{"color_jitter": 0.2, "method": "simmim", "arch": "convnext_v2", "dropout": 0.05, "moe": "top_k", "steps": 15600}
Rows from block 5 of a small masked image model, named by matrix and row number. Rows with one number within an expert belong to one neuron, the router's apart. Each number is 500 + 50 x the weight over its row's rms, rounded and kept within 0 to 999. All counts start at 0. Numbers have three digits each.
After each expert's rows are labels from the 100 images, of 14976, where the router gives the expert most weight on average: "top examples" is what is common among them; "patch colour" is the nearest of a few named colours to the mean colour under the peak. Only what is clearly more common there than usual is listed. The data: microscope photos of single blood and bone marrow cells. In brackets: how many of the 100, against the usual share in percent.
# router: router (model.blocks.5.mlp.router.weight, 16x192, trained with AdamW), inputs 0-38
# gate: expert gate (model.blocks.5.mlp.gate, 16x48x192), inputs 0-38
# up: expert up (model.blocks.5.mlp.up, 16x48x192), inputs 0-38
# down: expert down (model.blocks.5.mlp.down, 16x192x48, transposed), outputs 0-38

# expert 13
router.13:479445547583494517546495500454529487559521493359575442441473509454427412482490456536512497482522555478457519430551496
gate.0:538512487490582473538526420524451484493491455471460452364461400503524477496521634417552456359513448517465518395457448
up.0:584491491549497429543500616497494499570482518553522543467513505481538517504543558545513480437503469453475530454549533
down.0:557415445528437620437463487521494474581441375408479585472470427469522483423552497593435501439486449583520429446483504
gate.1:495493441485449499533513449406499443544531493452452476474489555512538501501483565599394420408512494454587545472482477
up.1:520470486465543515454470511485568509509520483565539508429479428448532518514487501403555544537469493531529467511505535
down.1:507553443402570459514490364437462556543489430450477412485532468618509488515442524513436423542422515466588554492587484
gate.2:443516589453483528520474519554468460616483498603571464480489484550529496478490570432430424493475456415509500448516493
up.2:464511476629531469511499514476547441457507457541467448504600499534494523519500574582487479435515455574491482525462551
down.2:529553495486600437461503496488510559529415609539413440543479576505501463510536576472504419551490573500542426402579481
gate.3:442512401485497562434441494511556463567483506557562532530501499558529492506437514487472453543483465506472480517535442
up.3:423483474480522475496516453492479565565526494564570494559565588468549522477494409337508478461383542501516502529476487
down.3:550511476477559471470580486464464561503480526483493458601502516441481487503565461545399509483384489526499586482476485
gate.4:523485444503430512560479517459553442458486543608482476556436530519470489489473547630460451448515538415479502467382462
up.4:459502591527663486415547549505444490457430445495495436481566490421524511476533533520483409477543507527500504512482456
down.4:537430553472561513565489470406520496476507526476467433441546460502373494487568451577372539486494544509562541470468492
gate.5:447445473523482519532514486515505477471525521391511571548514471583492495470483488435480483666469572466515505596516543
up.5:470473563504525528457521499545542506483500486500454579472476508583459507565511454469554495554452487553622534512548509
down.5:460448493485504522530490526431590557455529474566449461527621469399486506554507499463507560491446582457488550588545558
gate.6:482494587507484516493552465510493480559479547482556523541490536521473468465483529543497441438472463467476501526599512
up.6:476507481561488514506450443541412421493547443569578493437504572453492441543498474424449505521543534433474540489402530
down.6:535572545431550493537587493531508499503453492483611520511456544508429517463564490558435424499507547519493510456457486
gate.7:501523499488546508508493562567486483537413446518526540442446575516573497483467555461491565527445440567531483590568434
up.7:498473539536449486477445620545490497588505548629505563516395558518492491515489567473541531555524482501617481565512523
down.7:528411551496456653503508388559565482478458514440441506493487459526500627499489459430478562410558517590485593487491530
gate.8:466472487501448534525476660462432466510522529474482493466456574494571538528502542519450474507554500497452550501519493
up.8:490529519525457542546492631476479578570566562551633479421472510445550488474500521539672548511500483516387457527486538
down.8:485532600452436587485514441485475478457512452569470496575533516544525571589451562485394470494436462489515585433537511
gate.9:544573439542542505436562486460456409523504520499431552484522394497517522484477523462414472427428551492492539471478510
up.9:522551414392483496532611429500507475511534561501452569540484540452507459499493543485470539484490524483451449437419479
down.9:488490544529527497496417518591504491449513471499477525483565378510599534523510477559421467513541411507516496561532487
gate.10:415502506430501521523415590522505537485508424542444505600463520477571565500531481487526471427525414474529517494507482
up.10:542542513410439473558441513492477503485434503431490437499502432496493487526430520481511530401475504514558559497546457
down.10:496507579578489466422458492509495548498525471558512503600476519516570488525479577464522508541442528537539501422532452
top examples: cell type: artefact (42 vs 9.8)
patch colour: white (62 vs 23.2)

# expert 6
router.6:540496547554589495510465512496518483478493503439549430468505483459480410467472489550625489594501549468486512512497499
gate.0:544502487578489474393441450488487430458520511494558540539512608573484506476521426517413539475525506439522503529461575
up.0:484484466512594543520493552485513482488449521459449563446430432565521476526532533399469522433422433464557453513604478
down.0:495518434560555473477449507508473491424456463471572555532531386592552472492529585553462533594382514459487466570497462
gate.1:509479490454428533564508433474489529510508536532517508478551387577492488497497479434566447489561532545443511520517486
up.1:543511529452540486501485538534573522490592493514428469513509500498537511524488593497593454459515472451505512445509590
down.1:513478547461460575476504518538493481562452524577405457468408508442582571528520542526384452547549473430467483517564492
gate.2:452501485443496482546478470495423496412496496480542486542458558434465551480521456582498524606434508533511530533547442
up.2:449440562491473480450549479469498499457531550513492467492432499470515514490485536593355431564617571513386497492526454
down.2:499360420507518495519532524471433571525437498480481495574529465450542518554516507575478533537493506503432625439484391
gate.3:544506567479542499453513449460603453472457529510494510519556521459483511534454458563507573389419449448507534482557445
up.3:502517511495414511572588573511398522484536510607480506477509511399478486531528454508492600567510504495481552523410566
down.3:424583473530502508488436578619499590449420457537541534443451513507518469528422451488543540413510571436575508500483550
gate.4:413454543487552529549597550488476519522491520533410437576524456402397528515511510554539426409454471492573462551539473
up.4:561457517537399478518562432578535414597495467586535417477441437560468479494517592514501495549529469460476506388505440
down.4:465546501513507551459483494471501430497383399488540565525544565469593568462520438424475556501519543614539460441516599
gate.5:508507411475527537586362521442445500399443467552526511550467485499626439528541474448463492433479485556589535556391512
up.5:517448478489477534463444447507382561522570422432492455503561413489524521551511505511448516487498420476503480462591601
down.5:513475553451474453501463492441458449504443561492461528595499447564495457415577526601494497522444503430551558430458441
gate.6:476445504424430535459465465540451576466537478390507501450591508530548530523534560410423494535504495483459531444592566
up.6:492525519554574552544569426471454500469449511470389489507518472540539441476446424616576446434515495494488487515501395
down.6:481491557552516524490444572550516474526542510438502553551454447499473407612483498514446527540507615489487489428504419
gate.7:526508427472512502495482515519489491490487507469409474549469475426605495475525484420488411487477490492478498506451488
up.7:478507442500454558566454566483522499529567497558507444559484511490438470554528435363431531524540502490508476519408502
down.7:454449597506562346553623540540461511528511428544529466458516508438493445480583443524517473507454499450520622499490531
gate.8:501488445478581475573501608488441475561491484521506476531459536509540473510469516398551600500468475450516436511446527
up.8:523518442518536480399445489521494472471556467408468571616510457580489411507502534515555536525551494515498479482558537
down.8:545431428519467556521504498520382504443523555605518503613595482460552555571474530482429402574563548550360469547509456
gate.9:519524535603516509587478490448486480490457511558527419503538589475487430501511549500620587418557511525507561546537532
up.9:538475521422509504510537462446518533431503523463522435543431424485499454493522474611488584531600510562485464520541438
down.9:478553449568409482547517499612487500407545503503482532392399567478445575512473554493514546459525612482452542556520506
gate.10:467459555477352485358486452473554531457487483426486517504476543553451430489497527474431463434503535533590542502576496
up.10:530488507579522564572483534467563533571547531449527416466494495490495522474491521464596539359521489445529476468488518
down.10:483452499515442501556444477577525473458519468494439485515380503456541416453521470519330560524587475513473532488568463
top examples: smear: peripheral blood (76 vs 16.2); cell type: lymphocyte (41 vs 15.3)
patch colour: white (81 vs 23.2)

# expert 11
router.11:507522563553548510479489519502540490535484513396562423443528502500514466472478488554579519586495554484491509506486506
gate.0:466554472441584499560601539528490487541355467481513508522489473512480520543509464422491546507419513552442505495479497
up.0:488493481558591490438432495504528465534542533507503486475509506456427506510479506468474641449501536487482478544500499
down.0:515493471462433547508552553580467464467561507495509476490571423489520542462528567515465554561537518514461477504519511
gate.1:488499452470478559534544388489560499494468424532571470550368481545533479494520523463427477519427563410546506494496511
up.1:520503526450397531516523469516533448454434538577632535467499528620578506479509568515536468531520511417510553494484507
down.1:431544430463601512464536455455493493513522454541470473537525566470482565516525516517452562470505461578472453439519505
gate.2:428499488386369494531484519446508494513460520528529541626495570527446489501486570424560466450502475486576530528407445
up.2:578484461549520424480482582447521513596573434599481519451448521537579450523527443514474596519530446506420521495534561
down.2:552531470426540555484487521562461472479509567545446518516584458542512471499355458400444459540538395488495349496488495
gate.3:546577492516456528441524466497489502498517521576479517414517438489475501516481508611535456497476485454541504496462495
up.3:589447536472531490484538532475508545703450428463480515505517456466461503480505464619389456512529476499462488492482444
down.3:482494595555475527460598532551512520497422452438520355433499439447545569473475542523444486464590531471594482525470458
gate.4:534495505455497529460513481542581565512531523595570518524405514574495520510496516598461537566465520512414368472492472
up.4:553565507489463523512541563530519506592478534489436569480451494480427528465513429404552504468532474449363449516541501
down.4:534480476467505453501476503494623554562461473491561534569477506614491514484527488431448543596526381538455496486438551
gate.5:512483532498432518493505495480526512477437471471517500474479500527522475522510573375545503546475455463443593392528529
up.5:566479534606501516527511524483463403431471487411513516442426412576517444534482497442595456483487482494498518478541440
down.5:522581466443538502461412569427569543599533524438366521504447557557494510491461529488486558476511411578525430467552471
gate.6:434474465522477469501494473444548505605499445553457573581541513530537495469511412398553505589511532531567451465432445
up.6:539469429497467446471535501499560467473454457568496448450552356538509511501523550451479548524484511486543491506478450
down.6:574534530548451458496564474495416518518634509491613491498520532394567545480450461488484470621501521440564527436502573
gate.7:496526550416517507497442520484490421572519525476488517454520471563457464500440488425516434457485478471511534511474546
up.7:565514567579506445469474492501558444462477509416478380525638516442573488505526470471525433495405523422460504483486496
down.7:527528622530529537491560498482522514510490581522539511482550474496519482501509544474515528510428495561502430520509469
gate.8:506531503469464506634502518531437503472527479489561477458587509464510465524536466559478508495564549571528474532480452
up.8:467519507560432473517560459506448490419571508462541537451474562574491474469481442509542498497536558619540469493514478
down.8:563500459506475592464544466468412510476498524526432521382573522522569497515477351472458415461456430564505458496501646
gate.9:487506507444549499492540593500501561495497464449538407490447535558504528497491541417518463412479482424531513512508491
up.9:466544438542533435605473533443567493571550448530554390400417441503502530470459420598495496493449542527463518482465436
down.9:364521490545456416472443527496477381590539526524488453455508463462428527458532458451459516502532405480533574519508508
gate.10:426519439491478566584525507504478529558548512625535497351516476457514485537514473593481459456485485489576590493481476
up.10:490496450416522568448483583487455453595493494487532518429463478401516472492492580544405520414418582428492483510569489
down.10:485552493538446441619487528477550454400474388444512569560465417535479534506498481456571429442367582482574577480466449
top examples: smear: peripheral blood (100 vs 16.2)
patch colour: pink (63 vs 22.8)

# expert 9
router.9:503519541432538534490490404486515499528474537363550444442485540534494453454455456532589540581469524471502510518508489
gate.0:549533478476481506440472590588527535571438516471444413524449461466488525520530427530472406475529503528428445487534514
up.0:521441526557463524486402494388459489547524449461535429521548490460525536451545489540459571456451473387450553451595504
down.0:508486492484516409564610503504492440470482473459528494597525536485561529472535468493490527500463601634597522461540486
gate.1:515484452452505498343497590566507511453467507569454577448476473536466540488553379600478537594527549510415487590441443
up.1:508504459515482482465548374511446569446473478555453482452573550564514487514513474457538562659481522545528464531436487
down.1:502632465499530529514498518473492473534537432525586505443490487454536505587489439448543477585461521470487419522486454
gate.2:459538532426413477401511528505444557409470523402528595509484446507450467469507513414433538585488479466458438484468491
up.2:516522485560622474612498494549575528516429511554488395463462538479527493493474531541477392424552567563480544498510458
down.2:525522487533503393458524465507485473530498499491526516470530450520517524535482514572489504545516460402515429461454523
gate.3:482496516411494534407488509481480510571491503558549514469461503529502498542481389492400476403449449475533537523567545
up.3:433550483358425606431591434516576536610452505481468459442501472551530465509510547459513487458432447439511478576519503
down.3:458474476472538481490380555482497511581556540561514566536497464401531491462543572587517574492527579445462598485490529
gate.4:511502532501471598460424461461506475595420509528609572473447548532473506498464518431499546527535519565471601459569437
up.4:557516519564430497385436494434471476423424472520624585546558518543489544496552566420528459554503505514514534494446463
down.4:451444480442523423597444509536502408543476485464564528528511509559500477562472461568441420508446453518521470467519608
gate.5:428458437490432500517399543483462534376442553481515539460511514487521505529479518491399526492474537582522497457521573
up.5:581479603460546469527420457486586562524483456523456498591467457478461512496500453505460509432525449407395545493617535
down.5:453533466579442562518489484541468556503485526444551446459496459529578461574415452526534483529525630436537424576483549
gate.6:529526479462467464454442495486503438367485486519506579546523415429462486527513566557454470537473543470521495511394513
up.6:490551533515486502452524409547540518416611517489493600597485449569528536487455482388421543448521559481483438557398469
down.6:527481590452500526526542498525546414462451473447527468453469561536590546520528469521476507458516502467413556504517525
gate.7:481516501440421551405425607447398543441505478476452439519459454494519486514495483542509542621496492489481494517300514
up.7:565484444492388529372411431421480526509463462433509466509544511525504474512484484466460397425515519476505495541400476
down.7:504470486562496513427497561474515466573437574530462526449491478548486481434602547504440507457503403557464658532563518
gate.8:515515484486455535530499493509464497440540505530534387536527537483568446508530475587528578354476540532469459525473518
up.8:451503506473467542554456485488418481550561428432451554498458479487551487529504479452564454350410511558393508528380554
down.8:535465519505497492391445550551521481486427595433547569527499528484488523512578470407490538483472485511467727405502525
gate.9:531469522596481453506517472484452489488538547607476531537558553524497506501524447581603434606501432502495509513558517
up.9:495516534550421564491512552487428464587515475541462548532468505499547484489523470545458510487575503640546481449480539
down.9:383528527548475549580495501506643495543502524589556458425505572550473434431477500529541453481554509552402477566553387
gate.10:519497522574532475522427453483553528529539496465518474464549514531522517511540548390495599544480543582583496543583551
up.10:473459473497591515406534525485557446592538484522579523503494480459488484518480517463500529467447537485609502486436477
down.10:527414536521513539437434598486507504483454575502530442567553554513543509436481507468562480564462448475580390479590531
top examples: smear: peripheral blood (76 vs 16.2); cell type: segmented neutrophil (56 vs 20)
patch colour: pink (68 vs 22.8)

# expert 12
router.12:518515547541551480471488488486529499502443506449570418482510499449482428467464496529614528536461526467474503474475495
gate.0:490480492487446527500484426512487468548519515534409492492435524513514556497483468520495526484488479567530447518501465
up.0:473468424543488510466600573534483503471546511512567516600491581431452524529500524553443541622471404582435501532486474
down.0:520500450552513475470469508478592552585516479506471461511542483530534493549505375572421540517494483476475493568556456
gate.1:547463404608530470529432616468542478550550535477548487527528514549512509499533419578564475436556442494473551455489544
up.1:478540472431533557543524487515484498527518505535475476484435445550468514494422516434486498361449523549506493587543459
down.1:557453438493528508548550504421508560455520338535604596520490512564466484445482426482525519464464442476496553508514504
gate.2:504456495493503516499488522492516444479408536531473510481401548437480503501449470528501584525468465582546518535549556
up.2:486456527513468487450467487516556449621501499479523481538503533498553491432485434415545534566416471509458454594394495
down.2:549521501468580459503427510481422552540514545492595545480466493549522475480551571420478516510399423421463574512600402
gate.3:489486483675502561565521526547526523459453520507474423537405437529488539556482467441448548497443460487456493575552540
up.3:532462521553511523456442535461544607387495539469445438484547472552482531492440577499510457451526483506484531514397534
down.3:440451510565466528513545564476563538471457477523522470458541587477519458535474532582553479432384529484556468557514359
gate.4:511480452519522544499552498477500614452537510481529498543389530507498552556531479529574488574460533535593511555497485
up.4:462470554430444498421502473550549512590486437423409545505548521567498535447462503423540592440569437429492493494472441
down.4:439607408531588498594548449419435488495517515533464492466384512601517567436502431483500437559537549540460454564498495
gate.5:437523546484508498517515497502586469506503589489519542576512582489485530518501464531430543467496539522518438561452498
up.5:483507450559491449443441532549449548637522470490530534495440390566559505494456512533517518565556443484465559455509464
down.5:520468466413441533468473464578457513452466478551435471470428452483491535486461609495499468492488362559540374433488499
gate.6:492542462507537476511475471528446444548472526509541444501527428441530497521467464482504635443473516481471466507459510
up.6:498540475528476554467553527503488500441549504543539573586520515586493509485489487347422443401590494579552523505515577
down.6:509599486478542491503576540461470538510483509411430429460484554487483506521542426513536506515479625399522667519471527
gate.7:478507424471391532518572522557555473576478474403506508429536518523496488501486435426489372510469405513615486467581499
up.7:470513486415431477524471541554488514671458515372530413515488522465538508491509454469462497414509437493528496391613477
down.7:485576495590525493413445497527587469501499448548502500499477570477517475391520460438554443508484620471508614552495528
gate.8:496491534499488502498438392497471496435499487502519611572485548437463497496493500366484512548562482581456484433442563
up.8:462494539640475564524497414503523467471488473538520507473490461538500533515473463386501482583562493500515522510430536
down.8:522497572578491503465562562465542543517592564503535452433440509544436459479610437441510487512452518467567552490487577
gate.9:498509557581552467444559513469431478559439522512474391486451463491475466506485491493534462457469521476592517523501498
up.9:504482551592577461471452447485340519553479450584453555474437546498537447501549500538460463456440527481562491491468552
down.9:432498548466564517537555565474517536494481499476369558474493472472452521494492596511544473478581508495411512510469503
gate.10:541549575493425514508498488529577455647468553405444538522405609551535476469491477469527493500479540484567475505553499
up.10:571538478548473552416507539511457470555446548472475546587411533409509526497492645493459506529441509454511490574531500
down.10:473451488520477547502518541509542550447498499497463526648521548460545490543481591514404486472471541529455581491432432
top examples: smear: peripheral blood (53 vs 16.2)
patch colour: white (62 vs 23.2)

# expert 3
router.3:516516555577576514530506484488515479485479530401573460455519487516433413466467500564604520523529548482457502544502481
gate.0:449450511546506494591520474509553456593497528613447593513519470538556505514490468428557485469492481496474485535471535
up.0:560503443423624490525488454491478597462590467567545523457536513393416497468543532463546513538537443533430515388449545
down.0:573508558394444540498472500444494487553553452497539467429576532498500558641477543507410483469534415598403536525472559
gate.1:554446547501586517526622470459476474531486446569499497494490516576506481499461519437418439491497517512586551501541497
up.1:553498461624497519506566517509561521561431436477607559461450564396423493542467486538475465514432525506455511523434539
down.1:553430535532521441598457488524446466491456475400576545563452483441477551493504480479524604483484450538564499507515497
gate.2:586521476570513478547549532512569588415448529500495554494451480466470447501491501560483595467466451433435446520462456
up.2:520494540512443481617598513518391491592515525563506500446553511386448469505561574463462573546443575445491491549527583
down.2:533520492534547649510448484579512522377475540488568563624505538424529523527504434468473527546502413537498364571461460
gate.3:384547507490477468554534445520562520426571490603500417567494413505534541487492530477513456541538553612447492532474492
up.3:578535515513557501542475477459458485573600485582489515516509503525479495531510552540442535568501481497473497594557605
down.3:458462535509445506494476388444433510468491455463521464463530523531460485501536453519580552495503538478536535551472576
gate.4:443513377509530486533568473509465543430456498487585611497485474546436472506502474516499518593498494444536525503474520
up.4:487487501509447502430504450485492498500568498472510356504583486669518506480520535536523479481476488512438490426514518
down.4:481540482568524459552472502456569508467528502494505472478542460593501543504539479429511421562566540495433508510422501
gate.5:481496482587447533520531386464502529499531433517462425491490526498516446492526587512553451490523554441522481429395540
up.5:487456580360493506520483543405422489578434464509463578603447380516406490484488503442541518581411508430420554502483424
down.5:526440511432515490456558518505471502455551425479610493534516567476582465564611508534426531410485556389476468411473504
gate.6:535492465450516518499491555488554506395472495491490544539444542520457483511531502523508548453443541583406506498606497
up.6:437512503473466503583460539531443495512592506405503377427510451563502486530516508538533532431555472532577447423485479
down.6:558453538469469551492460517462634477457470493501417548453492441515529466579472525525448542494530579403546462570423502
gate.7:466538520509446465460460525522582463476542456569510510496471521433512528491539495569472521475441492552471561540450545
up.7:466467531482462540473494663517393508565544477423466347515532507554504501502501485459477552601569486459571487544497498
down.7:487451503491489555463561481483559423506493618490567536440466487473446475549485435563522503528498453465431433493438512
gate.8:454548538559502453526472424536560446447507568492520474485540394527473468505504454371516442432499482517589554497500482
up.8:523497457524501473455519453492547521340501544488459415460588484509425479527454458534447578516528443531471504529500514
down.8:543514537453458506495559537510448458506585520531556486479518482455562464565538504479492470443533416483536463445504545
gate.9:461501516527414581562496524502426442504471474474531383494442455559554534508474543535591485492556493510534540505472461
up.9:603467516524521510549515447528487511482478513493577590537543480618513507510509522451499434505549402539498446476611540
down.9:475435533481412476482457461541397540421404485501477526529482468577438562451572438466536472479540430479516581611573532
gate.10:503522479398494486491535559528480494454533436549458499432484501487526532524485511440575503500558466506466428552430501
up.10:549550437297496499491517516460476503533469453443495425490446482428555448515508504501504371568548560478516538525404474
down.10:501404496547435465521626512551442475561506541576514484547506507471563446574482466587473524479477464555480588506428489
top examples: smear: peripheral blood (99 vs 16.2)
patch colour: pink (60 vs 22.8)

# expert 2
router.2:526491558563563494490465461479488443487483509402533493471574509500522450459456475566591496572486537452498512478488507
gate.0:505479401488388503449440472468466523556491486523596504443427547417479497490524489582465518494499516471475496501588532
up.0:405487614587516502503528422462504512584512442544514457475589503558500428545510504521514582392499505508561530496453495
down.0:565466573540593450541533497498499471500538518553520508489513516519521468457565497499524492571490525425501547436546609
gate.1:561510535500535498552475378461469549456525477469446492540492524546489522505527505582514397567464496461547492537538513
up.1:532536468563504504516540506537475546497533490519441431515549477499493511532524538547546410561461455466484461512473459
down.1:524578404500508532423505522515505432523461479523410487542472504513503461446565600562518513493430444535525559503536489
gate.2:540500491558511516441449639515559500602502465431557415441509476475471517505520561581513504426486532492516502543529483
up.2:493553590499441503507460486433494587416443438536449482555372516499428573521491462461542470540419550498534475456399456
down.2:418519490529532449546491404492455457480614485498512510431495461455510487492600527586427526448395476504513671521579532
gate.3:504518482494443498489524474483591469497462539512469538521410436452503472498533599486571539506431476499467448506530577
up.3:412455544477496532510461520482402517551477501455469455452464523489539527506545540558508462557485467470448537487510475
down.3:498510492475527535480453488443503578531552461487467457500536508554520399481510552438455538499351424413548534468527460
gate.4:500450475474449481472499447475584520553407530513575470467515506507454469504457492519541497538467506499443523441424464
up.4:508480551571500552489455469537497616538549476560595510515527492478466535519503439469497579515575427475444514555471580
down.4:516444475471476404492513434492402446531579542496480510483597408528512499546543369503523510595507519490489570465483502
gate.5:523482492553484507496526438558562497589507537513507472528502529438522511507469566529547435462451492581492505515427538
up.5:510430501528493523534459460489514425456459491506499597557453475555533520465516469326367471524525500447392503544495480
down.5:546558446523572460601531492476398526528548477442567506671606516389509503401492474469538553571579481528557577520490551
gate.6:489473553610591414542473498495476520473427507615473502489581443556523483486500583617405603456483511520523544496504598
up.6:513523477545507534448469499483535476403449494499525582471454534540513505498500536464464547433476481530502504554479498
down.6:511514447496402577476473519480552517519650440471434498434477475502518497544510399583610499528402586512568457509477502
gate.7:510478565497441602536437469583553492545507478508475526431446529549499451532459478518455557558381529506513472534444534
up.7:456512492510565492418543452459492502508514424539493619474570507525475478485530536514470542504468522478545468464414506
down.7:479546507554542542511467556520453543468442506474400526561442447495521416465491559434477541503522480475485568409566521
gate.8:521524513565527552499435586506505546538459461460412521519420542474557556490436491514469370548461522489559507507541512
up.8:476553480549423481465420488529390404508545538664517502485499520539506522472548482466478430524530535421553491538519546
down.8:553481511499473455379548549558538441505485584421496410539560537564498516476414419541489465523579548554530394505553474
gate.9:447529530537501457487572569472451371619560474465525484624529439511562479492503533534438406460531502550550549516394490
up.9:425529512604546478578485542520523512466460500566441476573559491563607496468514495561514568458480466458449511522564509
down.9:531429520483447581464621472531593562556487423499532482477569484533430466435541488520459464548522426555472469450508457
gate.10:473520452448535532493439577546524456472409473453497494541493580483483485492463496508478471448549512548473511457578506
up.10:486502571486603445495575564560552534450490486565515472502387578594419505468432478543536471432507554481467520461479527
down.10:430470438517482498569502522470508534500485608505534478491477479543457528566546431465485427381439522558530573427468452
top examples: cell type: lymphocyte (50 vs 15.3)
patch colour: white (52 vs 23.2)

# expert 7
router.7:485533508552585513515482487505502515524506528417556503445509495474505421472474482603580496575512533468447509546483498
gate.0:549506570402516478599520516514545506518461534479464537577563478510469527486513456532510528411517469553506445445512534
up.0:560480519573475560472431422543586547582449490474494479467357439439540484468504403504445582496444484514523470524414533
down.0:529467502495495512489495466530439593602518454557441470437491448584479454424551486585461480534521471431475663615465411
gate.1:444451459428377471494499523569534557537530465539604509476505508575554453476493537490552561599503498524495417509523533
up.1:523516495447535530459494511530408517496506443431459555530479587554413529488552548442518438456507522514418582446539492
down.1:391476509375487492584456494498413477501508547535503466468614441471475516510499582480410471462492408556422461564477451
gate.2:501484445522386495500457630536530476453478509544560513530588555408491526512482488527458477629585507483575535441575506
up.2:509515492488387497413396534570613484484501465470493531449531560385511515520480475556487475437579523470478470459474544
down.2:496505370482511515610434503491491438498517638549428520458478516559413503552545498532476385448517579495562525481499513
gate.3:441501396486498475511492430509473463493440472548480565528378547428493527522561383463444584398515467530551534472496488
up.3:558489476544432506456506443492590534541466571470451449546458392578503557546496471414475558545446456516515491445596531
down.3:511540513459540424463499451534450523510542459496382565512598508459501465475518567525489583511484487503465504470445556
gate.4:488481488517383474538509495479428484609425424529533471415438518439456493489505553490381548616474507548432464564540504
up.4:520518519484402530478465607468510599533446492478457419594449481622499498478513515513567619430480492545499500511545475
down.4:521478473385566454512555544461540424507577481461518473455468534470550397544598556457455493442495381497457611543442498
gate.5:485483482534550480586561511489554500566476486490558492545409492567471453510539529448498511452538551402481459525509550
up.5:531522433506500528431371478489580486458465403537474530422486423482468482513489503478645567619479470458583510411578550
down.5:413451451471556399439473488466499495542503528592440556555602500579504477556548506452480472541490429445510592627541523
gate.6:542556504478521472475483537512477481492508465428375515471495559491520506517484527526480446468476516463483554565512490
up.6:504461543512371548554452356441509527431447505530584551514489470458482512532550497520479487455450491533464515485499570
down.6:532485445418575379474385522464444447598485457569475506409466468505480507463507474546528461449466495443476528542531544
gate.7:522499487534663547433408529477453436479510547499444601499481472488461493523496491393469487492473498454508499472544548
up.7:502474532514496509534515407471529471522526554571519593563441460463508497472522590389547593403427416498573435465450424
down.7:480388606515569501558480458441501500551405488437529533619462466506542462439534444566474512541487547549476525447473487
gate.8:502512503467527442401433567464457553545508484487538551540554449517478553519524508400643532445472464466545506452548484
up.8:464505380441446512492501477501512461511540396504458373395497495571564480516492481551406395477479462463544426406553576
down.8:505465601524468504510385475476457473590419554516500527436512487568452485599600528482463427529544486440534463459422453
gate.9:475499599437557589568527607511545538376472496555617509523448534487523511533464550422490458547514427478564518540607440
up.9:468471546451632500544452330410543426492430566525559514518473557484447518458531507541564444572469499515489453554520508
down.9:589535519484518496529441536525462479483587531550549509507497584428565509521422423518528559566455470550449330462566514
gate.10:459544444489594479518605428514524504438437459497494529614571508546563491530529463557442527472543529567519519546485423
up.10:479491427569600510577497473526559452540485475356563439515526569487531483509524483477481535432466511543454507465526532
down.10:500523482488455465460508509495453529555566431489493524450537471509452516464574494532516439530481523519531448444435608
top examples: smear: peripheral blood (90 vs 16.2); cell type: segmented neutrophil (47 vs 20); cell type: lymphocyte (35 vs 15.3)
patch colour: white (67 vs 23.2)